config.yaml
model: "image classifier"
horizontal_flip: true
norm: "batchnorm"
depths: [4, 4, 4, 4]
kernel_size: 3
avg_pool_shortcut: false
widths: [256, 448, 784, 1360]
head_dropout: 0.2
init: "torch_default"
optimizer: "muon"
lr: 0.0035
momentum: 0.95
steps: 5500
batch_size: 128
warmup_steps: 160
Rows from block 8 of a small image classifier, named by matrix and row number. Rows with one number belong to one channel. Each number is 128 + 32 x the weight over its row's rms, rounded and kept within 0 to 255. All counts start at 0. After the name is the row's rms in percent of the matrix's.
After each channel's rows are labels from the 100 images, of 14976, where the channel reaches its highest value: "top examples" is what is common among them; "colour at peak" is the nearest of a few named colours to the mean colour under the peak. Only what is clearly more common there than usual is listed. The data: photos of plants, animals and fungi (iNaturalist). In brackets: how many of the 100.
# convs1: 3x3 conv, stride 2 (model.blocks.8.convs.1.weight, 192x192x3x3, each kernel summed), inputs 0-191
# convs2: expand pointwise conv (model.blocks.8.convs.2.weight, 784x192x1x1, transposed), outputs 0-195

convs1.53 106 [117  85 124 110 108 103 182 133 117  60 133 119 181 158 114 126  83 143 185 169  87 147  92 128 147 113 148 108 168 136 136 115 131 151 144 127 105  79 149 126 145  99 141 167 193 129  84 173  90 126 138 165  99 133 129  96 108 100 136 153  97 109  66 125 120 169  73 169 110 131 151 116 132  93 132 156 112 130 111 103 150 112 157 148 180  97 114 195 114 161 186 123 136 171 154 141  97 118 179 116 143 110 147 233  97 159 155 159  78  91 201 160 101 105 147 168 191  89  98 114 138 119 131 166  91  84 161  98 116 123 143 162 106 141 121 124 165 189 120 151 116 123  93 137 121 141 139 136 135 124  99  90 196 204 126 125 145  79 152 198 146 135 129  83  95 181 147 155 124  84 103 124 120 161 115 131  94 180 201 117 138 142 196 113 182 170 154 143  67 134 131 124]
convs2.53 095 [181 178  73 128 147  86 102 177 129 170  54  84 133  91 137 191 152 195  66 174  99  78  71 150 125 137 185 141 121  97 162 136  86  62  85 104 120 156 188  76  90 110 128 140  92  58 131  67 163  87 132  98  49 154 143 172 153 127 133 128 186 151 169 189 158  86 128 123 138 129 126 125 113 143 125 138 126 131 127 121 180  99 181  98 143 126 173 102  83 146  98 137  95 160 155 135 108 160 161 130 163  87  92 128 147 111 124 128 152 146 155 102 126 141 189 132 161 113 103 103 122 186 126 164 195 155 138  94 127 125  81 139 153 163 153 167 100 142 135 132 116 110  91 152 178 118 109 128  90 129  99 106  78 173  75 138 117 110 100 117 160 184 143 126 111 131 125  88 121 134 124 183 127 122 119 155 147 169 129 145 159  88 186  99 141 146 139 121 124 126 115 100 186 166 192  88]
top examples: class Insecta (100); phylum Arthropoda (100); order Coleoptera (43); family: Coccinellidae (39)
colour at peak: brown (54)

convs1.166 099 [185 102 154  45 103 133 158  45 130 138 117 129 110 134 107 132 104 104  89 179 148 179 138 124 147  97 121 107 191 131 155 113 124 145 134 120 111  92 101 124 106 186 141 102 126 135 157 168 114 130 101  90 132 170 128 112 131 118 138 156 124 142 124 110 192 121 116 161 156 138 128  86 172  88  96  98 126  92  71  96 128 114 150 119  86 111  97 136 141 132 150 154 113  91 124 205 186 110  75  98 122 109  45 210  92 128  68  86 112 186  93 143 134 130 155 194 155  81 112 104 106 110 128 118 114 117  90 170 112  83  81 134  80  44 128 114 150  83  49 109 110 167  54 154 113 107  96 123 204 138 147 114 128 129 125 105 121 119  72 166 102 136 142 148 121 136 153 124 109 113 105 162 127 126 108 123  89  93 130  74 143 134  79 130 187 139 123 111 138 165 184 126]
convs2.166 099 [138 189 130 152 160 200  53 135 110  75 174 196 147 144 108 141 118 131 107 185 117  94 159 114 185 140 132 166 118 180  93 139 142 124 104 128  96 117  90  79 143 238 110 113 145 120 113 114 138 118 165 116 106 142 105 143  95 168 122 129 184 209 129 120  68 134 130  93 124 104 125 121 144 143 187  98 160 153 164 153 104 134 155 134 160 138 129 135  94 121 157 137  92 134  29  95 138 126 127 139 104 135 132 160  77 174 107 100 113 127  95 136  80 141 154 141 149 135  88 106 142 187 116 170 163 109 151 120 123 159 133  87 166 163 175  83 169 126 106 151  74 139 162 102 157  87 146 105 175 148 121 121  99  50 160 114  53 123 155  85  91 143 115 108 112 121 168 210 153 118 132 147 157 131 120 117 109  65 150 126  57  88 124 157 141 104 134 125 141 125 177 149 152 177 190 121]
top examples: phylum Arthropoda (99); class Insecta (98); order Coleoptera (39); family: Coccinellidae (33)
colour at peak: brown (70)

convs1.9 099 [ 88  84 129 101 165  95 138 145  94 143 100  99 125  84 127 146 118 120 194 141 113 130 147 139  90  79 107 116 176 105  95 157 118 207 122 133 131 156 160 191  92 164 200 121 124 131 132 119 169  95 131 133 146  86  98  97 119 186 110  79 140 124 105 143 121  85 134  99  76 155 161 111  98 149 101 122 141  94  83 104 118 115 128  98 106  93 157 153  98  68 122 129 108 139 156 126 140 105  63 137 139 123 107 121 122 175  74  78 169  99  47 119 222 195 137 143 173 148 143 151 102 137 116 153 179 120 152 169 129  81 157 107  76 148 176 156  92 153 134 169 123 125 135 116 122 116  82  57 133  58 130 154 151 100 138  96 128 102  89 153 133 133  94 150  70 123 166 160 122 139 108 114 145 121 157  92 103  60 154 129 167 111 175 168 162 118 106  86 165 110  91 198]
convs2.9 100 [111 107 110 150 111 155 128 151 116 202 130  67 164 114  96 145 154 194  98 137 133 131  97 130 161 168 147  95  40 227 131 137 131 178  94 232 160 126 118 121 106 111 136 116 184 159 172 135 164 142 121 116 155  62 112 152  95 189 118 115 124 114 162  93 143 146 122 165 132 141  73  61 227 123  60 148  85 138 116 146 113 112 188 122  95 183 129 105  73 141 150 104 131 114 118 104 117  93 184 150 100 133 109 102 114 150 109 147  96 149 183 125 137 103 123  74 124 147  76 117 171 167 135 183  96  91 135 121 139 125 173 147 144 128  96  73 129  87 105 126 146 121 126  88 240 123 129 135  63 136 101 105 112 129 115 140 139  87 158 111 190 195  88  94  80 149 146 132 164  39 114 149 127 225 138 133  59 110 106  84 126 138 131 148 124 105 133 183 141  71 136 200 151 100 125  88]
top examples: phylum Arthropoda (99); class Insecta (98); order Coleoptera (34); family: Coccinellidae (31)
colour at peak: brown (57)

convs1.99 101 [119 119 166 132 145 145 194 108 112  23 150  79 105  89 125 138 138 126 116 159 109 174 161 150 125 128 161 150 114 144 138 107 115 169 154 125  93  91  88 118 112 165  96 108 140 140 103 115 143 127 134 122 151 171  64 103 122 107 174 109 104 112  69 137 123 121  98 143  85 163  64 145 102 132 118 125 145 115 112 140 109 180  78  86 126 152 117 159 108  61 139 126 162 120  69 145 123 139  77 148 178 175 126 129 158 200 128 111 159  72 136 163 136 181 150 175 116 149  89 138  55 106 123  51 100 115 151  71  65  82 128 118  80 124 130 169 113  87 102 136 133 127 118  86 167 110  76 138 160 117 102  85 135 156 131 124 162 121 113 163  83 114  55 140 123  93 135 109 115 150 113 129 128 125 147  98 147  46 100  77 121 143 111 110 116 110 146 152 135 209 220 158]
convs2.99 099 [129 134 163  89 151 167 121 144 185 136 136 114  82  79 133 129 117 117 130  89 111 161 136 112 129 133 108  76 136 104 138 125  93 114 143  99 160 181  94  59 131  80 127  99 148 114 163  75 136 116  48 102  54 147 157 147 121 123 105 186  60  96 145  98 196 128 173 194 152 137 136 121  98  99 135  97 126 169 116 132  97 109 106  89 187 130 107 120 109 115 160 130  96  74  85 151 127 142  91 121 110 141 136 115  70 147 164 170 115 163 146 128 114 102 135 116 112 115 219  67 120 104 105  61 166  94 155  91 115 170  91 155 138 121  82  91  89 113 146 168 139 165  84 154 146 118  89 121 150 100 141 175  67  88 111 115 123 109  74  72 118  68 161  87 102 227 119  72  89 141 158 145 142 120 131  80 125 150 160  89 138 139 132 127 141 183 113 124  66 121 126 153 107 156 128 124]
top examples: phylum Arthropoda (93); class Insecta (90); order Coleoptera (32); family: Coccinellidae (29)
colour at peak: brown (52)

convs1.126 092 [167 165 133 183  78  81 119  99 154 104 169 131 132 161  83 128  99 125 172 152 119 119 127 128 184 123 115 138 189 138 137 155 137  78 131 118 119 149 170 150 115 134 150 172 108 133 114 105  93 132 116 168  36 118 107 171  86 108 113 119 129 162 126 143  63 113 132 129 129 154  99 162 163 118 167  95 150 117  75 100 141 111 104 125 156 116  81  98  79 132 116 119 147 124  96 133 105 106 135 156 126 126 191 125 169 123 104 186 105 172 204 123 110 100 119  78 199 103 136 116  52 112 142 158  71 162  71 175 175  63  82 183 133 125 108 185 133 125 134 105 159 137 106 199  84 105 142 162 127 115 143  62 163 155 101 157 114  80 110 210 198 160 103 122 161 157 119 125 178 100 123 172 100 117 161 138 129 113 188 123 127 145  97 138 175 116 132 145 113 156 155 127]
convs2.126 099 [104 137 104 139  86  98 142 120  76 116 112 134 133 128 120 203 106 201  88 147  66 143 107  94 110 167 200 104 220  69 137 116 107  93  75 210 116 136 131 155 110 114 183 129  47 179 148 143 130 176 114 166 145 149 120 112 129 165 139  81 130 123 225 174 119 115 156 148 101 161 150 107 231 127 187 128 174 169 122 141 127 122 126 136 146 130 116 127 106 143 201 113  98 138 158  75 120 174 100 116 117  88 112  59 170 121 180 114 130 128  80 109  94  83 112  93 143 168 132  84  64 141 160 155 113 153 124  64 148 117 106 143 142  75 124  93 149 174 126 146  87  62 126 175 148 127 128 183 177 179 139 148 136 177  87 114  83 145 148  78 146 127 127 103 158 123 153 120 135 206 101 121 170 106 124 108  84 111  67 104  80 191 110 129 105 148 104 179  95 127  93  80 153 124 173 140]
top examples: class Insecta (92); phylum Arthropoda (92); order Lepidoptera (40)
colour at peak: brown (51)

convs1.15 109 [111 158  37 216 161 110 137  97 143  93  82  88 144 144 125 153 149  64  89 107 114 122 108 124 162 121  84  87  71 162 122 142 132  97 131 110 147 104 180 113 110  90 108 130  88 119  97 143  63 107  92  85 134 138 103 162 119 128 123 118  76 103  99  98 104  69 128 117  56 133 151 140 139 116 102 117  86 176 165 148 110 127 138 152 102 155 116 174 166 111 121 101 137 138 108 103 167 135 139 116 123 106 104 116  96 120 234  99  37  94 151 130 128 156  85 115 121 110 145  99  93  76  86 101 131 159 120 136 173 122 142  84 137  92 108 115 182 117 180 220 136 147 136 141 123 114 151 146  83 116 140 119 124  98 114 144 101 117 190  89 125 134  95 112 147 120 180  97 101 120 125 127 114 114 140 119 128 122 106 106  67 127  57  99 102 173 133 201  65 101 121  77]
convs2.15 100 [156 106 116 168 139 104 159 194  61 138  70 151  76 134 128 120 157 141 111 121 134 171  80 156 174 150 158  94 117 146  98  78 148 147 108 144 164  81 136 145 113 103 121 152 151 154 178  87 164 125 127 104 125 127 159  92 114 113 169  78 116 143 124 115 114  93 133 138 161 126 108 133 109 161 133 167 120 148 125 117  56 105 159  96 123 212 137 100 138 118 179 101 107 113 122  80 142 176 118 135 108  94 114 157  69 119 142 153 156 146  79 133 134 122 119 165 114 130 120 115 128 117 147 193 116 108  95 143 169 129 162  59 144 117 107 177 121 161  40  64 130 177 124 125  91 169 129  99 158 106 168 125 128 187 132  99 131 163 108 102 134  93  83 157 144  96 111 102  73  96 105  93 115 126 170  77 139 115 106 145 149  65  96 120 131 123 133 159 136  96 134 121  77 106 122 143]
top examples: class Insecta (73); phylum Arthropoda (73); order Lepidoptera (32)
colour at peak: brown (56)