From a checkpoint of a small image classifier: batches of 128, trained on photos of plants, animals and fungi (iNaturalist).
Rows from block 8 of a small image classifier, named by matrix and row number. Rows with one number belong to one channel. Each number is 500 + 25 x the weight over its row's rms, rounded and kept within 0 to 999. All counts start at 0. Numbers have three digits each.
After each channel's rows are labels from the 100 images, of 14976, where the channel reaches its highest value: "top examples" is what is common among them; "patch colour" is the nearest of a few named colours to the mean colour under the peak. Only what is clearly more common there than usual is listed. The data: photos of plants, animals and fungi (iNaturalist).
# convs1: 3x3 conv, stride 2 (model.blocks.8.convs.1.weight, 192x192x3x3, each kernel summed), inputs 0-191
# convs2: expand pointwise conv (model.blocks.8.convs.2.weight, 784x192x1x1, transposed), outputs 0-195

convs1.95:544528447530502546489526436490515523489480450514495521511548494479506497502489486527514497467507516489474443486505526506473512516484519527489483478541467490475499505473509514523508522480517460497471480461503548525479482486474460509563546508494506480489497516478497466495499486488488505463544477457491498470479515482529475486511502543492544515525522564491501514519458512586490465549474501529468452494505483495526531493504478509525497518500540493499490493520502501475465483476494525507522498529501484475475479522516499483463529493506493536460529505472476519471496530506520464501
convs2.95:501503486535503464485471519502490538475516511485513477483507490507485550473536464520505485507467487480499486520468495464494499491497501449495484492526530508495474524506488476500475490533493503513518561508512513507512487503522478483518480514465486503519502486507498499527450479536570511522482467496511524514542508506488461498537533450465509497503525487466506481551516448493485513483434509489501531498531515504518520467456507510509490520523512484467527522468496469521473498488486507544479494517509512468529509555490499479486527499515450462474492484511474529474479450498494468499491515546546
top examples: class Insecta; phylum Arthropoda; order Coleoptera; family: Coccinellidae
patch colour: brown

convs1.74:468508514528544541536477503524494488473494538469476480483493496506500500509474489491512492473524509473527492518526462478496482527475490476493488466478497513547493511510474520502539518504519513508506466485505472503567481469482492481461503556485509489524510477484510560505471508471507520533483507493471504539487515496521520532461496575530482569470494481603494525493482478473488524491522480489504505493517518511529493583511494505489522500465498562519473488532532479497547539497497446499500513542497480507498478472475502495499494490505485487492514512481507486525511509518524475479
convs2.74:515496508487481490516497483513496475475481475455450459506497487503474463501532526505457486462532505472457474525522476500493479496526555518509522467459511504488494509465454483497538456513492465532487504532527463478473510505522499524476509462486444492494502528493521527507508518519584520504512536502475498510488509507491475510544474470546508479484451519481497479444483490508526517496456511563473486534529498497479429545497490470479497494502462477497541490471542497514491479558499460497470475535525515509509504468484510487540503489464507570513466524516495507487487515476496517532543532506585
top examples: phylum Tracheophyta; kingdom Plantae
patch colour: black

convs1.45:528469503500482517505510461525470496485458475517491533511501490493473496523500490496528505524423551491503534496492468503478520450453508453500495451469501496507481467477530484514472506491495468495471486503482518498485515530493454499486489487470503426518493505491510494475499495520486491510456510521484494495487466499460544451521501472488509492488467493444465467514513455511554502503507511504501509489506503482454469494541508544504528473464482507505455488509454435492470470519485499504503548465457496449471487490497472507496490488492475474491511525494522512485492465524530524559
convs2.45:474478508503484513512498500458527483493487523534502504493496486470515460505493509496505526567535548483513465522492558511535482475496534551463542518477493485550491498475514525489477525496492496453535495474529516540520476549466525527508533506501521542485489521510520539460562493475467499499552502483506496507468503531504505464466473481514510512521517478473461459470469515469491513516526452493544485541535453490504505491482534514514511503485467502571473456510562516488545497520536472496536518517486477502522520504514495486473483507427510535504539466526503527526513496509536499492479480523477
top examples: order Charadriiformes
patch colour: brown

convs1.36:522510505506512491491511487490448486491512524517510506554505519505482519478510503510490486524495503506496487479494522558477515469480478464511468479496517484537454506459481449490473513482454470474485541485462525485516531513515533473532535472498490472472492467551477487480441442491497542497506529495488560471498475451476489476507496524478497471498491508529478551533494478500530470486513499514509529494448512526477484507470493494533503509451523459484507516469489462552485498498523522526457480479476508513514470506554482501457515476472491523513492511510462506474471456482474479472
convs2.36:466530481516503507473517488472517500549548480519516498560499489482460503506494499504543473483517503487540480499499489489497478491524479537507521508516440511508485507491516558515534481512538537503492491497491466494474504506457479521518558506511490488478514493488538541521510500481518516513492488476518507470524513510527479533475493483479475513506488494485505524535455562504473497479471438470494507497512487514472467477517502536488497472506456456499526465524573503519490482483484456485534436467481528499507517497459486485498501513510505500497479532477458458477481524480522473524472495506479
top examples: phylum Chordata; class Aves; order Passeriformes
patch colour: grey

convs1.186:518472499437530469492452483512443465565497514501514455506472494471501513477464500502496488505496484462529454466490494478502519545446527485485528498533498501459496517506478542472496500540515498473529501496473529502450503524484494521501493469501487495492511475441492526491522475469505514500501499498508488472481523520473467450470498458493489468502542511500490512518471473520443492476567522478513478534510505521517500486483531458445503514459506469504493462498521469485465466476475496507543483493555481502513517492500507464499493536441499512527515507507494503508481528486494491508
convs2.186:514535460517508485487464526507472482495470483488484531525532534483479477472487493447483491468485484533522496482500499467462536539498496508531509477546510467531478495495494512511471545515527489520520478494476522567501505537520490539478506489543489469526533522518520499493519477520513507508518502476508513509509516552474471452516463528478472501507482486502537521516518505495514462534524479515470491544451499510545520468469477517576512512479479498482487508442556500499509474533577506489519457538492468515530516491509522489490488483473497508511485500491488521427513528487464499483532518490532
top examples: kingdom Plantae; phylum Tracheophyta; class Magnoliopsida
patch colour: cyan

convs1.111:568494488547487543534476483510504518494500508510478503461482486496513484510466506498524505537515521488503517504504536473480506494508501539547548489520540477486513522517471487500516519486503504489462507425467502535517528475495474472551509521494496495512506488517545482503544537515478558468527499543503489477487472482532539490490507573526514517558513476526525509509537488488493497514451539512467511512476506508527493516493498475505532502506515542561470516476472470477479486500543519486499508526498478496513511497493499490485477507496554506475529459464463490527506564491499491510
convs2.111:507490536465479463485493425472533547500467497492492484488519466520508508490544511502484503549477537511530467474455499525479569523549551536481449470523517503454463482483492510464488455477513458484495541472493518510461531477554496488496473512532535486479510497499486476515495516550540513503492543516492537514509482510470473514454509464491467496485509508521495479446502467471484513505470513457474487454473495523462490460504492506502500466504481488524475511510519506492537522494489517533512499485497521488515490512511497505516497532509594555502497506500538497501476493580554487499515475530570
top examples: phylum Arthropoda; class Insecta
patch colour: brown

convs1.174:467480520460458485465519483501496496496509521488504523514540484507524459466485506513464469478504502515514452480473515471531479463479563500515485485467452485458490499502531524521515458503530479473495467490516526498518534511518492483487551491496531496515507512484500482479468492475493455517501465545523522475478544497483512463495499533452498523511568540501505524477515477497506524480504533501486494511521496523511540477514525477538510516538504526487517505492560569501506452511514554513478501464502515470514481488495493479474525530509488552508502474548511533472491489477492465462
convs2.174:491493493526476487511477491469477486461466468450501469520523542523500510506493459483465494500496475471491474471496513515452460492497521463537486486557500484478561492506517482490524472504548590496521529482498506518526499479493479442475494512506468499480515539509512477498485502524507442518481469503485466477530499480499492472541505496484465480504467506532546469495521519516502523516510497483509516500516499554488522524477498526520483501498497513478513523532484522499495503487495494564454492491497495479582526520527556533481517451514490516561517460472508454519510503517477506522461488570522
top examples: class Insecta; phylum Arthropoda; order Coleoptera; family: Coccinellidae
patch colour: brown

convs1.18:516510531489512549532439491459536504570496467497503549478515502557487490543496533543517514513484497529478501505493489498529499481478529507497478545533517481471507518522480479482504470474508514465514530472507535478517488535508522487541488465485499513508522493522546492494517531472500500510487487494506515510484500507505497520475486508525489470520486497483496520495531469522506461501519499513524571497463512533508506570551507533479518484491464483478476462487517503538515487560500506484493548465519483518483479470527495527491513484501501539477480467527468492569503527473453523506
convs2.18:512492497507505494498478498451545471461511528566490503455469538521531479507486539527492557492515524469506517507521490506489480520468442510485504505471490488494523451463508532538502491513519511537484487508517478517494484518457514472490441567544495493493505495511488493512502522491490503482494469480520487535476509462504502508497487542477440496498487489437473480456541495487492455502500450489477504501530512502494453495511517486504446461511462507517533494433509492500500506481473555503533505503524507492475508505529499492471476501527468476506472505539482501511509494454468493541499490490521
top examples: class Insecta; phylum Arthropoda; order Coleoptera; family: Coccinellidae
patch colour: brown

convs1.165:560541492499506489505499506496470495514536494481508466474520499483497493500524467516486481496509496467472504496502541502483502537495535532525469473504519482484507470516456535509535512507485542525515520511475535533523521513501515492515519510454513480453509498474469507516510550470502485483500501482516555511464543500531492512522466503549532492518500529472497475463516494465520484517484470530487454542474548477507482509470547499500479493452457473500501491469539529538483524503488508460491498509510466502460503503514499502464543515522463567473541447486464479517519487451524516482
convs2.165:524481453512503457526486495487517551511545489512561503487498497459540532489520512498446470465505538503517463488516505527503475500475467498458485500532533535553502495588492471540557508488510499488482479488498488474480502479508509457480506522470487507474517519472466503512470483509575512494521462486513504472511500502510527523537485525492504522484481485504489520471488512465556474495538482484509466504494507510523540521464502506505511551473542515465488518491493526495475467493520488504543476512537495491483504493520474490503476482448450483510490491560531490482536494536523539462509547519479
top examples: phylum Arthropoda; class Insecta; order Coleoptera; family: Coccinellidae
patch colour: brown

convs1.109:513451473487499483524470478497504507492463508488499502538534501519520499484485493521524518467495519464474546537504505505533521477494488504543493544535476490569539482499498553509502532518527478514514494483449529490509525495494505498500536475522501501483506484457487542518474511476479579521525481503512469528502510545534487518528500522486496508460504534486462510483493519535521548454518516497496506483500516506501491503493487481460498490441569488519481521534505504443504478501487524463512462478490501510486454577513471532500508502493490526495501463522510532507488506491510484553
convs2.109:485487489487453510531518448499478544479504512487520512454536505481507503497474473492480500479528537485507474531505488504551578514515495498460570505488528512520533494538506518497488509477538511505520468503499497482539550506495495526493492515517496536492517575493546502493496493503509504520479535507516524475498502518508531504535519474475461462463446466488487467545485476474511504514493496521515544518503485424516445491460474479508495503517491498485543505483520432543532476483518515506552481521492480497517503526493487502522461459444477512509532498475495526457484519519556515502505525522477
top examples: phylum Arthropoda; class Insecta; order Coleoptera; family: Coccinellidae
patch colour: brown

convs1.169:527509502504499467520472473499514524495497453470511486473534472501476519475450465484477485469486448482535505437522495482482508487472520460504522460548507486494487487487492490502489492526533517475544501482472518517506524502487515508477502495468477477479505501482493540522538474440505516532450458458483467516483501488468468481465480481504484480490506537484485473504488472514485533466514460486505481495498479501509505502489531517483494506488467535488483491525516520526485525533449476474501492479540529530492516508498477456464499515449485516454526493588513483456458468492506482459
convs2.169:512478452491475473548470445528492531506500485530494456492530516526529530529475537533475460535494530498497481483470513464489510544519531499456497474486542469498520480455488437535509486525470448483497498480529497518537498501498491514514485520505537491481551515470520548458498509510508548509512477512493493496480589484480491467501515455491532485507518513513482472475541476515479468504502487528518492464473482463463467470521474482570478470462502470512490493515524503491486541479551504526488456513516492512536538509500474508532485525567477519498513531497503535500485447515524472544500509503493
top examples: phylum Tracheophyta; kingdom Plantae
patch colour: cyan

convs1.22:543512479517487515490499504485466477503493535489494530466467462538449473528480465500519529514506479517511498468461525525485500503527495494487510495513539499508464505491500440500548514477521516515467492463526475539554531477514515495497480513528485474511485489508516478486526483495522537504518511520443493494470493483510551467450512558536521489547511496543502458486468486472476517487480548527479476525498506493498516533497496498536514501458492539529468463489525507530516513498499443495515463494504508514519555514512486490471523484477524506498488506513444489507487493439496459452
convs2.22:481516460468470506516477480501514433485484495552486515550460483518465512523528542479487495511502527534506484493521458436481499524499584443561504488451493482539504528510498491496496503510528504485492469521578488509504507456545488518496474506485500490494482499486492502499514503513527508519523523425508492491494497501491491451488567504540498484503474492473511523468526497502509457481490472523453549523508521567508510510514450534510499520528464522501496452497532499467458463471515493500521498488492483508463502533493499438514527508544507497513502533486503454493491516513512491453464518501540
top examples: phylum Arthropoda; class Insecta
patch colour: brown

convs1.123:486485495478481544490524494486544474528489459459480536469508502488497493476502523540489509503507545486501516481487493520518475533499490457488489496517516482520553495507525510512523481500546463465541480529485490529505473536498482439432479469477478493510496512519521517486508521471526500433516506476468513554523471489494477483522448498477494510481518474525487502502523510509469481525526480490483500481494537461460498511470512511483479478490492550483506474503520491497562488436527494494490457497493530457508488521533458487506493484511521529496532515504519451463446482528486515461
convs2.123:498526512498518493463470521497534521505486475465494497470491537496504470499488432497501491504500513475515503500514503510526472525504469445485459479503514464460529482519486514489501491466524526484516503525516518502496496511518489453509478483512464502480483562463493500490478461510537495506496450497488533518469505505466479532523498494522492489489512489501488546442516485440487517496485521499496490484525483497509469544520533528510479465462465544471448496525502509473511506509515487546554478483523506513502477488499523478526485470510533512521538490474439485516486513479522476490531514526511
top examples: class Magnoliopsida; phylum Tracheophyta; kingdom Plantae
patch colour: brown

convs1.57:467504509484545559483472502540475502552520503515467536480510504517502502474505515467496487503508482542537504510499517521472476506453494487473517475476516490463531447526519498491573504499456476514468472496504536447541474550500478486503453516504513493486499500521505464473505511491497466518521498534481545487515515500558472482472493504517495492489497529495464491460494519515486503472500527477530491463501485526517490519511467477494478518434486506481486521507515507494510504528490515473505502545464506492523536476478464508517444504506503544464505513476520442539504467502477548534
convs2.57:521495558497515531468480507536476501548513482494499485531500518482520503548525514487481537470518445476488500493487504504536499474490462491486506467481531490543474486531532507500499484514442505503473527532524479492530469517461477481529479489460462495507514509496476480530501516493481528490495487492498487525508488506520470484508494508504474483507490496503519499489497526515499479505508480487469519509521512462534489475485467519494477527489459529471513517528472531483476463480522502469468495509517523478510496513493505510462513461465488482467499514479509506538465553528465521515517507471520
top examples: phylum Arthropoda; class Insecta; order Coleoptera; family: Coccinellidae
patch colour: brown

convs1.44:488474536474541458484503491484475478479498482494456510486491489513491441465472513510475491517501478519551539492466479490512492458505488499487505473489557507549522497466476482478470497490481480488486498511502513512481517526478475516539504469453505495516497505510497513473506484523477507543492466592468572487488486511545550503538446465535476497483472522441498490496462502523566489496524493474492512483511479494496497518544482512518497497495494481471522515525501499502478504501474504503481485465500494532486497484543479482527498483519499516515457509498502489563494464472477539540
convs2.44:528518518496505546497526469521490477506500522500526436516528532527491487549549501494488493547515505459531486472489501514501470480494489510488489492513514459518511509482496480494461512521530499484475486481487422501457459501518541499492481527505479475478491489506508513480520519489456439537492516476514503491491480513514491507523481509490458483498504503516513500504488516601536499499482514497495454511483500493490495467484504495512525540574548489504469522518500479477517490548490480469475475480512526492514508479516513496545490490512544479463511464544482468523484493476478489457465475491474
top examples: phylum Tracheophyta; kingdom Plantae; class Magnoliopsida
patch colour: brown

convs1.11:495515570491470537510489521492479504460512554534508505495533532544516482528467472494491471501485457503471510470524473457468454464474558487523527509482473461524494511464501498559497519500525467498512503479501528513462453462523481500500496519527528499493524500503457492542527471462495479493496516509486505475500494525461479469456521470511467477502510492487479508501520509482515496513512476488485481567468475542510496514535448440496481495486504449498536480522466514496509503477536485522510478521477524545493519477519494509483480496492522497485493485468520479514459486477473477467
convs2.11:527476492512497494529496504503502497502553500538484485469522453500527475473473530506490527478488520529505451526537531491480520523490536504520572508474491453526513546476522511527510513489531535536521514484526471527533482477478535500481499514447499495513494493515521476512517473481508512501509481513488505517560504472496483510451521488455481522518484476518488490485511500512490511483569556481496501461487493505446503509504493499527493515524463502488473498483521512528524468512518483499474507525486505515492510471484505443542480492481482498489487513513488491538503513501499475493478512476477
top examples: class Aves; phylum Chordata
patch colour: grey

convs1.25:486510459495545530513493494473520499512476489479486495498501505521470508510502475497506461532482499504521508490491512504460447506493457501514555483489572503542500501482536476490537519490490500461507500502493489502505537482507516492477471520465528510458518499559517552477513491493518492471508483552509469510555489491458574503522520549514481474509480532495478480521516467493503539477491448483533560537487492502522489512498517480488527491480525450480476458533503531508511513531505544477509486549510497519512451481533506471484483491476522534509522475509528448510516492481493534512
convs2.25:535477523456506506450500519457464512511490505487489528515511440490465472514492529515498488521505513559556527475473460476501458513506533539484489477480537468476460463541505495455498500510418517515474466472480498466508480521498487493481450497522490449486489472480487474495500491492551529510504539528533488504532480491535484523462494517531494511496509491532542489489524509520494480524542504509498457521506494525529500464501485476489462477517474495520484485510516453525472474455508524493482483477494519448524481501486486485478490479498462533533486504579502482502473499510520473479485505509509
top examples: class Aves
patch colour: grey

convs1.121:491564538482483512489509514510492474527459506480501465486537499498514536528499496487497469548487490492523494485520519509465496488532516488487544494467506496529443484508488549490511457452543484487475532485492517488544489483490554444462490488537513503497501479495466521533476479464449492510507531496510526453552510566453500514475511485486493501503508459524496474487500502498496531481551461484522469521464490463475511473517487485511546533489516496482504451527483479502465506505500507518515498493506526492511421490531516510485509491486481469504499456496515494449495508478504477504
convs2.121:491517543544465522483508508491465498461496510503540505523514502516449511517514494517507487473527523507508510468541481520500525510492464500521478510518524529472457510519478495570496503468442541504527481446521550512516569514555440493492504471468490520498488500478512479474484505486522488538516502503478529463509529571523471513476487507490527575500466539516485507504531534435513490513554535495536478571531493511488477450509441484507511526524479486485475489526528477552478496506503493512549509551498503494492467508465454489491534520523536494459513475495488531485477507521492509512496497462491
top examples: phylum Chordata; class Aves; order Anseriformes; family: Anatidae
patch colour: grey

convs1.62:514500524505515496516510522493458481476553483486499523549538483532473475479517497498528514481492479497501484485468501508512535516511517481492504477483479531506527527539445501517480491462515532475543503488478491498495508479485494506460490493480519470498504513488513513483501501471478488510518503474490479474473523468512475503497490553522526502539582512499507504488445492493443488517461484457465495500497480547522546465487542527484498481481482509505477503523549530510538517480495563493492469503510497529524459497452509485485475464486517545487538526554473547492530462474468539477
convs2.62:483485518524539556482532446527472454494520482506449459486463542487470528514487522553532470492502509511489539562490468519479487496500493523478520496470495498523579508528435515507485484542548444463511503523467491516465499481483460529455533497467490490504493498502481488549521515453523502451478484520514466494472497515465498464528466503497479461510543510545491529554534531495493541483532483528497559513516505549488464505487497516479496506499506503520513505482501496492490498484504496560465509481511519479505439484493534503498437557484511473518504538494541487499511466536547480459462495565514
top examples: class Insecta; phylum Arthropoda; order Coleoptera; family: Coccinellidae
patch colour: brown